{"dataset": "telescope images of galaxies (Galaxy Zoo DECaLS)", "objective": "v", "inner_norm": false, "learning_rate": 0.0013, "lr_schedule": "cosine", "warmup_steps": 530}
Rows from block 6 of a small class-conditioned image diffusion model, named by matrix and row number. Rows with one number belong to one neuron. Each number is 500 + 40 x the weight over its row's rms, rounded and kept within 0 to 999. All counts start at 0. Numbers have three digits each. After the name is the row's rms in percent of the matrix's.
After each neuron's rows are labels from the 100 images, of 14976 (inputs lightly noised), where the neuron reaches its highest value: "peak at" is the part of the image that holds the peak. Only what is clearly more common there than usual is listed. The data: telescope images of galaxies (Galaxy Zoo DECaLS).
# fc1: MLP up (model.blocks.6.mlp.fc1.weight, 768x192), inputs 39-77
# fc2: MLP down (model.blocks.6.mlp.fc2.weight, 192x768, transposed), outputs 39-77

fc1.499 093:453449442557483534522568558449512494501456543495487571535458584507449477555510516483514473467554484432494483547467529
fc2.499 077:497581467480579484472501512500503513493419491447428515488573504545450500505543511446503492517494545408499482518419529
peak at: centre

fc1.494 122:449455464503568457513551474495508467440489534575456492558518526433477519439489471554504479537506473575497578459492514
fc2.494 112:481531577495444426470479567503488575561483512492534546511490490483492512472498472419487449510492495636504481502505474
peak at: bottom right; bottom centre

fc1.87 103:535453532531474430539476599457585517487476512492491475483524465533536499476533524551546517576506526577475482465524532
fc2.87 091:524543462460489495507403436526428505560440532553546477437510542478514501492535544447446477560503511574499512559507482
peak at: bottom left

fc1.206 075:499512533453420538514450526507521454513510484508558526436512538516494505497446523489480573463503489500475565453532542
fc2.206 059:538492478460367494483491472538522596503449503459522468500532502449507512558510526483554534560512494506439550512510541
peak at: top centre

fc1.191 142:504448520513551468471540508480536454494497556553490498504532465502464527427481504532465550497503481472531515530531519
fc2.191 193:514481475498471468426500552512519531519484575549478492483479578521458473513543476450524545500471469496422479533500496
peak at: bottom right; middle right

fc1.185 111:453495426497535513475543475454512458468524518525470495466490441494512516464520452516456561540488488390453532526517440
fc2.185 108:438468540537584488442520514500531638532488531520509492498522534495546469502545509497529577543525487392495439461501532
peak at: top right; top left

fc1.234 078:560540512462540556487511553460439482456526511418556542526501507438481459487480540503491469506485489588483514429493473
fc2.234 080:494451492464524516528510466560556526529515539551555492522503522494533538494535493496467456482479508627514482560470582
peak at: centre

fc1.202 106:519519464535549468547518477499488488495513554462468530545523539595461503467515493485479466547474478512491432532581463
fc2.202 097:490496486495487533529423444565500509562507570503523474500489478557472483524522508512526481569503527498442508551706499
peak at: middle left; centre

fc1.171 086:545529473558458514435481487495515482541529531504543523563644499529473403485480532543485487531501484455472571492524515
fc2.171 080:470442494507453496450498512550449574424444492494471489489457495426479482507447504460474462466530463494554565497488570
peak at: centre

fc1.160 098:544532511527439493481491471468531528563509480463479456525582461572524455526490418522541506496465497516396487609453406
fc2.160 095:546545543473482477449508532516539455532554508516502490565496507481437535534517462462521558453502538487523553444459555
peak at: middle left; centre

fc1.528 093:514475495509490504468486502530564543477492458520508445516509552494460529535499510472387543499442484506505479530479541
fc2.528 093:500557520481479507510506474487432489543497429445505528505528471465471444562495477543602524489506542555520489436468402
peak at: bottom right

fc1.74 106:484472463492530433459518495464499481499525502511466541523482449418513537439513511511505454519492456435487506475588493
fc2.74 121:495476580544491430432463518533527528519524540508551443540476527552441428453472525521504426492475465516459514471515541
peak at: top right

fc1.335 091:486481517526465418493547488474533519482505527521443513521496520499515486517491413538601504615508550530517519509436466
fc2.335 081:521480491508591415442489531485492544509427545519532498506496517454508478500499488402479452595520500525477486534435503
peak at: bottom left; top left

fc1.652 120:476473450486531495424553491484489467453526487543421519478489465454483508476521476525525532516519452406464531486540462
fc2.652 129:453494550499532525420524523520522596577426522522500494502555514533495474536528513487509567509498481425471445493505519
peak at: top right; top centre

fc1.428 094:475522527483537551476529435459512481521547459445487443475504494543512517535521569439554483459429486485475533521532515
fc2.428 097:531440537471466441524537470505531459473488519452524454531460465501515536518456417492584512516443445488521496506502460
peak at: middle right

fc1.43 123:548481476457494514496558496479510513515472443484497536619541443509449491476526474563486487507489517513390570509501472
fc2.43 113:551496520541461542465500514567507561515522477526497449627477521499452475474521495457515467478449460514559435500516484
peak at: top left; top right

fc1.151 082:547554515493519557476463499375565508569550438512471541504579517523490503502498484545446455516484496467461449506515526
fc2.151 079:499469492481568513452499522423461543445438482439493465545439480462488506482466492468488506504532555418495506504509551
peak at: top left

fc1.345 074:459521545481514586493440515496521508489534521457557505537528511515445505527476497425442486509537576527427500603509517
fc2.345 064:509492479496454534510454502492519597426507514483483520492554474474504493489496510480488460489459484515527524514514529
peak at: middle left

fc1.97 094:450499542490469499538464501450541420491520532505481497602445565516439473568435478511531540453524492514486504462524454
fc2.97 091:531480536485445471479495478452567565462525464535522510406427519511533451465547532500561481491552435507499501482510503
peak at: middle right; top centre

fc1.616 146:465469459476579464517566448463506516414476513568491470554505529424437518443483478517487484519505488580519548443488531
fc2.616 180:476504587516449461485502578521484537610482496478538569464500509496464510492476450448488450523479455566497525496497515
peak at: bottom right; bottom centre

fc1.586 071:494475537499652570515536491487504523500476498476502550537462530506418460471491480429510512489408497523467523521436525
fc2.586 062:505509499505577542472461506478523534499417498522518516485506499422445506516472532522551414490598483548543523527430550
peak at: bottom left; bottom centre

fc1.373 107:515534467512485505472565489455502494425516474540498452515578534463472530506494542493528490465495450500577521449518571
fc2.373 087:508514542487465523488560484451496431560436541425519541477463513509463420472502541501500526433470556478424478545541453
peak at: bottom right; bottom centre

fc1.543 088:501530479470482456478489513398592506506529523546502549509545499549493569435506570552561493466490476472396489449527513
fc2.543 086:497445505493501448476516531353525388468449423583504511511483473455482553543487438497495469464457484409446506500516478
peak at: centre

fc1.186 073:528442570515514479457520511473549607568489422499478464512499543474504474543498496519495516497510507463480517466459605
fc2.186 061:530607466494440502505520487507502434506411513491522481473539482556461491528485575501492562482532501497411501549381518
peak at: centre

fc1.580 082:527415549472481569482551582443547552580497454527389540479470530440464438468519504465499538525512484435408511546427472
fc2.580 074:550547503480475550455533515479478543518443491462506534458534423483415468524540482451472521476529506505494494522445542
peak at: centre

fc1.15 113:516453545509520406515576506465531477523547474460513499527501476546513460475498446509547463514468550477452484533548494
fc2.15 099:545550451478537495543461454578450586513499430564494456488522478469537545510522498484487498532506525494557554452591503
peak at: bottom centre; centre

fc1.177 073:481439474527533530543550531473536493468460496628463518582504552519480523438491484510537507569491538594448550567502559
fc2.177 059:490579574517496484514570515550460522529534499430517564478492548422510462475497452462470495509461526557560456402602415
peak at: bottom right

fc1.140 093:522485520458587520515524538492567472526370509571467471518479536482490563391503510496463553570504514528477549473459494
fc2.140 090:605486497561511494426472544501476561479497497436445557511507534491479466445542465457515545538429488521512449570524508
peak at: bottom right

fc1.175 074:523507500578509483550505567440432461577497479460496552466568521472477484528492533526457517460422463553476540556526463
fc2.175 065:438486546584425473511456561481476513568496453447486535527610512494520475486467520559485486534460470425452517538510507
peak at: middle right

fc1.744 135:487459483496469403524404521485518522523472558501538511490518481496515495514475499460550476572497541521528489494561547
fc2.744 139:484529552520491398477403506536465520528500581512605445444478553526520493489464525551486467548509476481459465492521530
peak at: top left

fc1.439 127:494482520500543434466560541471539450539523526516490510487532459495492519393514536528474548522509466457529512507509518
fc2.439 154:513522431492451399425505518507536531449467492574447495479484617517459520431522527424504541512468502438454486520476492
peak at: bottom right; top right

fc1.360 103:468453540499455537412463512533522540544443464586492541536495492556516525432484494517512499510462414507476540547570420
fc2.360 093:482517552497433536465449515560473556526442468462511464530527495504500479498496517508473571483444519505509437456565565
peak at: top right

fc1.676 076:530528490493516484517491541358537461478522504488513507515566542512427552562465465474531469498465464512515493491497470
fc2.676 075:501467487504503463498494536450528510486451487550452478514576559463614552460539547468491493502433486506532465467569552
peak at: bottom centre

fc1.479 077:477473460437513446448538532477489426479527519512442502481482430428511534450506490542482435526473473408489463486570448
fc2.479 064:497536552524502410459533502481496571567511517496518467502479547578502471446483553454488497518504495355476484481529553
peak at: top right; top left

fc1.241 082:502534507489450494527502565467497451515532520571547506583557541469468574480504512582469512551478542480458511484486500
fc2.241 070:468485488513445562485519459538498623534478554467500505448454510526498532497513538481582577516539452461402485521425517
peak at: bottom right

fc1.343 078:452560452470522547465521438458498501521491555578448520483445491475454438503512480415541505519539582478496465444545475
fc2.343 061:507437499453487527530594470515518542512509495543530479448547466475451454549508477461594539468552498460483453550479547
peak at: top centre

fc1.279 067:474501478533420519538495503482573442550492435518483462547476542500478517464493545430569509496516461509490481504522500
fc2.279 056:523543511478409471475528525523540530453453510469525413461536482483492480498536516505477507440461467515442531524490507
peak at: centre

fc1.62 123:446434457518529459491528475456488489477485501553439548519493468438522545438525478509531490500515496400478512529539480
fc2.62 151:454480592530529479403526561508521575530464524504528440547514517534469424446529509448489517508458475458441468484498550
peak at: top right

fc1.390 101:484494548552458405490502510478507515506497548490471488532495536538527494472524473577561491580527529481518480483461490
fc2.390 096:498497473499508398474421502542526479499458577553542505480504523470498496478542498421485473563463479457476516537420548
peak at: bottom left; top left

fc1.442 075:497506524498510467516552414522528484524505554511453493520549534545526492511521534468553534502558462496532470498536534
fc2.442 069:459528516517511458453567517465535489476474605524470455482501483485512498483508497464507515470438527491421532407472484
peak at: centre

fc1.143 094:508460547479518452513545500472492464564552420457431527492520481488534422525540485530534519551489493535500468488644425
fc2.143 082:550511472474489506521544479432446479482482471570470502470538471518515571518525504473459448549473495504487543555587470
peak at: centre

fc1.312 104:500503526504553526542476528459526480500522520526452506481533576471478449524524471521585451519480521516505484543509545
fc2.312 097:532474463494521457577543498474494473500472518406469458476487411536486516545554533509516412487547476504462503462542575
peak at: centre

fc1.309 072:470562468500549551529558471475581541556434456477415594472529511508479471506532529484511521483529544479482438495538419
fc2.309 061:536424534526478552505523484492492479489467520506435451454520492473525594538544516538513496462501535453502517504485545
peak at: bottom left

fc1.653 091:461454486542474521511619546411507444533504549492457506524499613539468474552518479523479467496538459470507473550447497
fc2.653 078:505587501524507475471518495524532588448413491474473512546505504533471480526503490466481490488472542414480518467390536
peak at: centre

fc1.470 069:492487552510591526539443461455549512515491527513392581498469516504553442507468456496534482459450476494478512559499530
fc2.470 057:464563506529650494512479441488512534465508469437519583518541487517489450587493491561506526544472440499533511490509487
peak at: bottom centre

fc1.690 116:492480490470490452486507438484517526481497414438441531530515478478509550449506512537522454406487448466472502551507484
fc2.690 105:487505524513503510506542575551474523550519435536447454530530498531488457453501508483493464411557569451529513441468431
peak at: top right

fc1.7 081:541527532489487486522525553363543460575514522511516497471507517500468488541536424471512538623456502560532594545514525
fc2.7 077:484449504567505517480558549488523522518508527491561461536509539497438502585497450442553496480447518486572503526576505
peak at: middle right

fc1.383 085:507507510544455405418510486549461543499419564465509526543519479459473511511563495533510487526458535577523507463596402
fc2.383 077:489439481503508446535474487383508475487560532520518528532470482458484508517501485540494510496479443603503524481604555
peak at: bottom left

fc1.760 070:500544551464498526536439493491526517487489542528491482456516486523462462490527515390519496492538517491534551472572447
fc2.760 062:445503472494498459573504508486468466481539526565514460440482521469545451564500485487454553537506479507539488468558555
peak at: bottom left

fc1.460 076:520526605563544500527500530476538535549505461563517438494527517532493462602471473509501526553448496559517451524473570
fc2.460 066:475529502540584498514518494492553445461590486514486489576563519457546454478520482502491517447494500591527466506490429
peak at: bottom centre; centre

fc1.661 074:548471530551460498484480560444495493509502530537461579461461519500577490466545472498496528526495494507415487518474479
fc2.661 065:487547480497357487555474547602487518438517491480487534545533473574448497540468500539477517558533476480482474427492557
peak at: centre

fc1.359 071:481517547555502576517493546431528386569473537442465468464550506510492505500520535490509503448508479475517552570502484
fc2.359 066:436517436516447496482504406506462547399479539590449499490531452468481586501473479502488563400444473545508495537542500
peak at: bottom centre

fc1.169 137:509477475497566483489536498481513513485485487600444473541511531447490523445509488521486521545522505554469558449485520
fc2.169 174:546478524530453467448490504506482515535461468468450571491481492519518471505531464462556522530461513518541459476470491
peak at: bottom right; bottom centre

fc1.258 067:473490505593480522536542534476488454502440465454513434554478553541456427519426482516509510443441433484531429568542484
fc2.258 054:531551543486503478473459507465501452474521546588508559542505417462473576440451532492461488470541530474479493469475538
peak at: middle left

fc1.419 074:431546505520385486501531478491498480499433553522447484508567478582516505526506557490462477514455541494465517507464560
fc2.419 075:519451553537367526518525540521470569478481506551561467478506557357477470486486562469473461512483514562546478463457461
peak at: top left

fc1.477 077:529500505540440486549562539471472496565435522483482551477496543508403416570528556460408550412514533490450540573544464
fc2.477 065:511472480523515520442596509501479527514528435435511579530509478488619437465502473474441505576625528544489546507536533
peak at: middle left

fc1.232 149:481460512535526458507526497455511571437481503505489521547520551441481487496438500506483456518512550509556534491448586
fc2.232 160:478540497485491479503496510525500516589488503522514495515511482538523520468446500457532466534528436519412489519500487
peak at: bottom left

fc1.292 083:470498586457516505518539527412593478543534470507434544516474597505459503552565601488487547520518451484465555546487542
fc2.292 076:511530542490489461485537516493503606464411474497504506490521476471473496547485488508477517480542496497529513467454407
peak at: middle right

fc1.704 143:501464529527483455474509540458521577508496523489453465534505529516512510494510463548570485600537532496483480496448493
fc2.704 170:512479509448517455411470497520515554499455569538525484506475552439484508476540507403485475560466508489450526534426535
peak at: bottom left; top left

fc1.680 071:548476570543414553521480483472548481494388495507485457502509520522428496474496494484434526600443543502495530510454571
fc2.680 062:481517497518348516528523516490501563475600527501524471472508521433507482536486524534494560484490464516493469447370491
peak at: top centre

fc1.611 090:489471451510448476461554502470510469427558527559464531522530497430497513460518472539493515533493486415532527472544534
fc2.611 085:462451532483426524472533500497517581590462554514495469486504533557441439458537512462491528522526515411468445525498457
peak at: top right; top left

fc1.401 086:500427548492572605490448555450513494552515520481475483505501512514442504549525514407515516524507492454552502428495618
fc2.401 071:511577500478580576499450539495526443489477415506452477546489433534493485497468483491522488495506500479531498468490473
peak at: bottom centre

fc1.552 074:570523484555502471464543570389500546570519421517479518507564523547511509550532468560491490478492471452519512429496516
fc2.552 064:476466507492522472398567560458496378459497474542488482507479462464477508473500507431474440486480519404506523495479478
peak at: middle left