From a checkpoint of a small class-conditioned image diffusion model: adamw at rate 0.0013, trained on telescope images of galaxies (Galaxy Zoo DECaLS).
Rows from block 7 of a small class-conditioned image diffusion model, named by matrix and row number. Rows with one number belong to one neuron. Each number is 50 + 12 x the weight over its row's rms, rounded and kept within 0 to 99. All counts start at 0.
After each neuron's rows are labels from the 100 images, of 14976 (inputs lightly noised), where the neuron reaches its highest value: "place" is the part of the image that holds the peak; "colour at peak" is the nearest of a few named colours to the mean colour under the peak. Only what is clearly more common there than usual is listed. The data: telescope images of galaxies (Galaxy Zoo DECaLS).
# fc1: MLP up (model.blocks.7.mlp.fc1.weight, 768x192), inputs 144-191
# fc2: MLP down (model.blocks.7.mlp.fc2.weight, 192x768, transposed), outputs 144-191

fc1.287:62 53 38 56 46 51 38 26 55 43 72 73 63 55 83 60 59 37 34 43 59 51 54 42 35 44 35 56 56 36 51 41 79 52 50 58 63 60 36 44 47 47 49 36 57 48 61 52
fc2.287:49 49 30 60 63 47 54 34 41 50 39 46 50 58 27 46 47 65 63 55 53 51 65 43 53 58 33 41 44 00 45 46 69 43 42 37 52 51 50 48 27 41 49 54 55 45 32 46
place: bottom right
colour at peak: brown

fc1.368:67 57 61 51 30 62 69 48 67 64 13 49 53 65 30 60 68 51 43 37 36 74 43 42 52 48 59 59 59 53 44 53 45 52 34 53 40 47 53 46 42 65 53 39 64 35 58 51
fc2.368:53 37 42 57 54 49 49 66 36 51 82 39 49 57 77 40 42 41 65 33 49 47 57 58 39 37 62 50 48 35 59 56 74 53 63 37 57 35 36 49 40 38 54 33 45 69 57 47
place: bottom left
colour at peak: brown

fc1.373:53 49 43 57 46 57 47 38 70 27 56 31 52 52 44 35 62 07 71 47 36 27 56 71 49 51 70 52 41 46 49 54 59 72 48 50 56 43 50 56 53 61 49 66 61 48 45 45
fc2.373:43 48 40 37 51 61 56 47 73 71 43 61 37 50 41 68 28 58 38 48 47 33 47 44 62 52 48 51 58 48 68 42 47 43 37 47 52 55 55 48 65 47 63 36 32 60 47 58
place: bottom left
colour at peak: brown; grey

fc1.199:51 51 58 58 70 64 58 54 71 20 53 39 49 61 46 39 57 30 35 31 60 45 51 68 56 46 63 62 38 46 23 47 49 73 35 56 71 52 53 51 46 57 29 72 46 46 27 58
fc2.199:42 58 50 54 56 64 47 58 80 59 52 61 34 49 54 63 34 52 47 33 53 49 48 38 60 33 37 42 66 40 63 53 43 37 43 40 53 53 53 47 64 47 65 38 53 38 41 45
place: bottom left
colour at peak: grey; brown

fc1.565:52 48 38 51 50 63 36 37 51 50 46 53 51 42 43 30 41 57 50 65 56 53 26 62 42 36 67 46 51 59 48 36 52 42 28 62 49 54 47 46 39 57 45 66 48 35 38 46
fc2.565:40 57 21 55 41 78 51 46 38 45 51 54 55 33 50 40 61 46 51 48 47 55 48 32 53 35 60 37 66 67 61 55 42 45 57 41 54 42 72 41 33 71 73 59 52 68 58 61
place: centre
colour at peak: grey; pink

fc1.85:49 35 64 60 64 45 43 32 51 47 57 60 39 50 51 61 32 39 47 50 47 45 42 43 39 52 64 33 42 49 39 52 79 52 44 44 66 52 37 52 44 63 60 02 57 59 58 42
fc2.85:56 31 54 65 36 57 55 34 58 51 39 53 59 37 52 53 14 73 50 44 51 63 41 37 56 50 63 43 43 68 51 48 60 61 51 32 80 59 62 59 43 32 44 20 43 44 47 49
place: middle left
colour at peak: grey; brown

fc1.235:56 51 56 67 58 38 52 48 76 37 51 59 40 61 42 44 50 22 61 68 78 42 52 71 42 41 53 48 35 31 58 45 73 51 33 38 46 44 61 59 43 84 69 52 59 55 50 32
fc2.235:43 37 41 62 72 53 38 40 68 84 43 56 52 76 44 49 41 76 50 64 52 43 50 29 37 56 41 48 61 52 52 44 28 43 45 52 53 33 53 40 58 61 70 41 60 53 32 40
place: bottom left
colour at peak: brown

fc1.641:58 37 53 42 55 50 50 52 48 32 47 46 68 57 37 35 49 07 72 67 75 29 49 82 49 47 36 48 36 53 44 59 43 44 29 45 44 39 50 55 61 65 54 56 45 55 44 39
fc2.641:56 48 50 38 44 63 55 53 67 82 51 62 40 59 46 67 42 48 54 55 55 28 40 37 70 45 46 49 42 59 50 51 80 47 31 59 47 55 46 57 60 67 60 29 60 52 35 55
place: top left
colour at peak: brown

fc1.651:54 27 46 39 37 56 60 38 44 45 59 63 53 57 52 54 37 32 75 72 64 49 40 56 53 51 49 57 72 50 44 51 51 51 53 59 40 36 31 46 22 58 83 63 28 60 59 58
fc2.651:56 51 42 46 57 69 71 52 46 52 54 36 41 66 51 43 46 33 42 56 51 35 47 64 54 37 57 60 39 32 53 62 60 49 44 59 64 60 77 72 29 47 45 42 37 59 32 67
place: top right
colour at peak: grey

fc1.365:59 41 60 31 61 48 39 17 52 57 46 43 45 50 44 61 50 45 57 53 26 60 62 32 72 61 52 56 68 45 37 62 61 33 53 37 57 50 24 55 52 56 64 41 55 31 43 60
fc2.365:48 42 42 48 54 65 55 30 29 47 41 58 47 43 70 46 70 53 57 54 51 63 51 59 55 45 59 47 59 58 63 53 68 43 40 36 42 35 49 57 48 52 57 69 51 51 37 45
place: middle left
colour at peak: brown; grey

fc1.424:43 58 46 55 64 49 68 52 45 56 53 63 66 39 44 37 54 19 60 81 48 58 55 54 53 48 52 50 62 27 49 49 54 49 57 45 51 48 57 39 12 55 46 41 39 72 60 57
fc2.424:47 42 50 59 42 50 76 49 43 50 54 54 47 51 41 54 54 56 41 75 47 37 52 29 43 48 62 44 53 34 41 50 64 54 61 51 51 50 42 58 30 80 45 53 37 53 40 70
place: bottom right
colour at peak: brown

fc1.266:51 38 58 28 35 47 52 56 73 57 58 46 59 66 46 57 51 54 37 43 40 77 66 37 51 59 43 53 26 39 40 52 41 40 40 49 38 47 39 42 47 49 61 56 37 32 41 58
fc2.266:38 44 63 56 35 61 54 47 59 50 54 47 48 65 60 41 48 47 64 50 42 50 55 48 52 48 45 48 38 58 51 40 50 69 47 07 37 52 54 48 51 36 49 55 48 58 62 46
place: top centre
colour at peak: brown

fc1.137:42 83 73 48 52 45 53 44 32 37 77 38 37 61 51 59 51 49 35 39 41 59 71 46 49 45 47 71 34 76 55 54 56 28 49 31 53 66 40 58 38 45 33 67 50 58 30 33
fc2.137:61 66 63 42 46 52 61 43 64 38 38 46 68 33 53 37 30 48 63 58 43 48 51 55 56 58 51 82 18 49 51 49 70 39 49 30 34 69 52 64 59 65 38 75 42 42 72 68
place: middle left
colour at peak: brown; grey

fc1.526:41 27 55 53 63 49 37 52 59 52 59 67 51 55 71 54 54 24 68 76 76 35 57 57 42 49 58 52 53 59 41 41 48 54 55 11 61 55 44 38 48 48 52 48 52 69 47 55
fc2.526:42 61 56 54 35 46 55 51 71 59 46 45 40 41 49 52 68 73 25 57 54 24 39 09 58 57 42 55 32 41 43 48 53 54 41 56 42 44 66 53 27 59 54 41 47 50 56 56
place: top left
colour at peak: brown

fc1.277:59 64 38 40 22 41 55 56 49 56 61 53 68 51 66 43 76 60 33 35 39 62 37 51 58 49 48 48 71 53 52 42 34 49 43 56 48 45 39 53 63 22 61 30 44 64 70 24
fc2.277:42 44 45 41 55 61 54 54 56 28 43 28 61 81 42 28 44 42 77 37 44 44 61 63 43 49 51 36 34 47 58 57 27 56 51 07 37 53 54 51 56 61 53 40 57 48 30 38
place: middle left
colour at peak: brown

fc1.70:36 44 53 62 49 62 44 48 40 46 60 58 57 50 52 37 47 53 54 52 64 65 66 60 57 63 47 49 66 32 40 73 49 47 50 53 47 45 36 32 32 74 50 51 42 58 66 53
fc2.70:54 43 43 67 52 73 38 47 59 48 45 39 31 42 39 46 44 59 51 31 41 36 61 52 54 36 68 60 50 39 63 72 43 51 51 33 47 48 63 55 54 45 57 38 34 58 42 75
place: top right
colour at peak: grey

fc1.513:39 38 42 39 47 47 27 44 50 55 58 72 45 46 44 40 48 14 59 65 87 39 53 65 63 39 46 59 59 37 51 57 63 48 40 35 70 60 62 48 20 83 57 56 33 59 51 51
fc2.513:46 45 40 47 34 48 46 61 59 72 45 30 51 50 52 47 57 70 48 67 46 24 22 42 60 43 66 60 14 36 54 49 34 35 37 51 37 45 59 64 37 50 49 33 40 48 48 62
place: top left
colour at peak: brown

fc1.158:25 66 56 44 45 68 36 68 48 38 34 41 65 53 79 38 47 23 38 30 49 61 34 63 45 35 53 37 42 48 37 59 36 42 41 56 45 48 42 64 39 49 22 51 47 53 51 53
fc2.158:72 39 47 51 81 68 46 53 42 44 59 37 45 60 53 48 44 52 58 36 65 54 45 51 45 61 43 44 57 55 30 23 38 38 40 39 49 52 60 48 50 49 69 49 46 42 59 53
place: bottom centre
colour at peak: grey

fc1.90:49 61 37 59 73 44 76 48 65 65 41 33 35 68 32 51 65 51 60 44 44 52 61 55 65 48 36 73 42 57 47 44 58 66 55 30 54 51 64 35 51 49 32 57 58 51 40 49
fc2.90:45 37 63 58 72 50 67 52 58 37 39 61 32 66 35 34 41 48 54 37 57 46 34 40 68 43 65 25 65 41 47 38 51 37 49 47 46 67 63 68 54 59 82 44 53 38 37 35
place: top centre
colour at peak: brown

fc1.548:63 52 60 51 34 55 57 56 36 22 61 56 75 43 57 32 63 31 52 40 75 48 24 59 37 29 34 49 50 56 46 57 56 58 60 53 38 45 51 64 48 50 22 44 57 64 40 51
fc2.548:40 57 38 62 59 59 46 50 42 72 31 42 34 40 60 48 71 50 59 35 64 62 45 51 48 53 37 50 58 64 43 44 47 48 38 38 42 51 68 48 73 49 70 47 55 38 59 55
place: bottom centre
colour at peak: brown

fc1.41:36 55 51 40 39 46 65 55 50 51 44 56 64 37 70 37 44 35 57 45 11 37 62 53 55 61 19 48 55 28 35 38 55 32 72 51 68 45 61 29 58 29 37 75 62 36 65 41
fc2.41:70 60 36 44 52 61 57 45 40 48 68 55 29 25 45 44 64 51 45 36 48 67 55 56 58 41 27 61 46 35 44 50 43 29 38 30 49 56 41 44 61 70 54 71 30 56 53 54
place: bottom centre
colour at peak: brown; grey

fc1.632:55 39 46 51 52 56 17 37 26 78 67 56 64 53 46 58 29 16 81 53 85 59 49 54 52 48 40 28 48 51 49 53 57 49 46 41 35 35 54 47 30 57 37 22 53 59 60 35
fc2.632:61 53 32 47 40 55 83 49 34 51 46 23 62 69 44 44 27 62 49 58 62 51 67 40 43 51 51 66 49 52 56 54 43 51 46 63 64 53 30 65 34 51 48 28 47 40 74 58
place: top left
colour at peak: grey

fc1.701:61 58 62 55 34 42 36 50 43 57 32 44 49 56 73 72 55 51 41 67 49 73 52 29 40 42 53 62 53 55 60 53 46 56 53 56 42 57 38 43 55 42 50 47 46 28 61 18
fc2.701:54 43 40 75 41 41 45 53 48 37 63 35 26 61 22 40 40 41 57 43 45 40 50 55 44 51 72 56 45 66 49 50 46 64 60 16 36 65 48 49 52 47 44 60 61 69 54 66
place: bottom left
colour at peak: brown

fc1.1:28 41 27 58 50 49 57 66 60 69 67 28 49 70 63 61 48 43 49 59 53 52 36 88 58 58 55 28 64 33 31 34 36 42 45 41 45 45 54 51 45 59 59 63 52 36 23 68
fc2.1:59 40 33 50 47 51 54 49 59 54 50 51 56 57 38 56 46 55 58 55 57 60 48 77 50 51 56 44 58 43 44 62 50 56 44 40 55 47 31 49 43 43 36 65 47 61 59 42
place: top centre
colour at peak: grey; brown

fc1.578:48 53 41 47 37 43 53 50 16 70 55 52 53 46 55 66 75 43 51 44 57 55 48 49 46 68 52 42 43 45 53 41 52 29 40 45 20 33 35 36 38 39 67 76 54 52 33 45
fc2.578:38 58 50 53 37 59 63 44 64 32 52 61 62 50 61 35 74 58 46 58 47 49 44 48 66 49 53 48 47 52 63 50 44 58 51 38 39 52 43 58 55 36 29 85 52 54 74 53
place: top centre
colour at peak: grey; brown

fc1.459:32 56 51 40 48 38 67 59 35 46 33 35 47 68 63 48 46 53 49 52 29 48 43 32 37 65 39 66 41 47 43 38 36 41 46 46 63 63 74 55 66 41 35 58 42 81 32 49
fc2.459:55 64 50 46 58 50 28 44 65 47 58 51 45 70 54 51 44 57 55 29 39 58 44 41 71 56 35 44 36 40 59 50 33 41 65 18 37 60 44 59 62 44 58 30 76 15 47 65
place: middle right
colour at peak: brown

fc1.618:50 42 51 51 65 39 46 49 45 23 37 53 48 71 56 68 49 42 57 49 42 65 60 51 65 54 52 56 47 53 43 40 70 37 43 46 58 60 45 32 54 35 60 60 54 45 49 50
fc2.618:53 69 57 48 71 55 53 49 49 67 33 39 48 49 64 50 68 74 42 46 61 44 34 51 78 38 20 49 60 42 46 48 50 46 61 30 40 53 32 47 56 36 51 52 56 45 40 55
place: bottom centre
colour at peak: brown

fc1.433:39 51 37 54 49 42 56 53 48 44 27 64 59 60 45 54 41 39 35 45 33 33 58 49 55 61 79 71 58 51 35 60 40 65 49 60 46 68 47 45 65 53 65 64 50 74 50 59
fc2.433:53 50 38 55 61 41 35 60 55 49 66 56 33 48 54 52 42 65 78 55 49 65 50 40 61 45 66 53 67 54 39 49 47 56 50 40 49 75 52 51 37 49 74 48 48 32 44 49
place: bottom centre
colour at peak: brown

fc1.529:40 22 58 47 67 50 55 43 62 54 47 30 37 48 51 38 65 45 56 51 57 43 52 54 61 51 56 39 51 28 56 59 73 72 65 49 55 49 59 52 46 26 61 44 56 58 38 41
fc2.529:48 68 68 48 61 59 70 44 61 33 62 65 44 49 37 56 48 58 39 52 43 28 46 42 57 53 59 51 52 43 40 47 46 46 63 49 54 53 56 40 49 26 65 46 60 43 47 39
place: top left
colour at peak: grey; brown

fc1.10:54 49 57 44 41 55 47 69 50 22 45 65 62 13 60 44 56 38 44 35 51 54 31 62 41 35 66 18 35 45 59 34 62 44 50 49 36 44 72 50 47 52 44 77 39 47 62 50
fc2.10:50 62 40 41 23 47 50 28 51 54 50 27 60 18 59 45 60 38 66 44 43 54 66 45 32 51 34 73 59 46 45 42 39 66 45 67 59 60 59 43 46 49 35 31 43 36 56 48
place: centre
colour at peak: grey

fc1.649:45 14 45 45 49 51 48 43 44 46 45 62 54 48 49 42 43 41 85 68 67 51 42 57 57 49 58 53 47 45 54 55 74 45 62 51 54 50 68 55 30 52 62 51 26 56 46 47
fc2.649:53 65 60 50 53 57 60 50 37 45 42 43 54 46 57 47 61 57 49 53 53 23 35 47 62 33 42 65 53 35 58 58 25 44 51 50 35 38 45 64 39 31 56 32 37 49 52 61
place: top centre
colour at peak: brown

fc1.362:52 39 40 94 49 48 36 47 44 59 49 46 29 43 34 66 33 47 58 72 35 70 42 35 51 66 69 33 46 48 47 49 72 49 55 43 56 43 53 40 72 55 59 43 54 55 57 26
fc2.362:47 68 55 72 35 55 50 51 43 46 62 57 43 37 37 53 74 73 46 59 42 54 46 42 43 49 82 51 62 73 59 56 35 65 91 33 41 39 52 57 65 49 58 63 54 48 66 54
place: middle left
colour at peak: brown; grey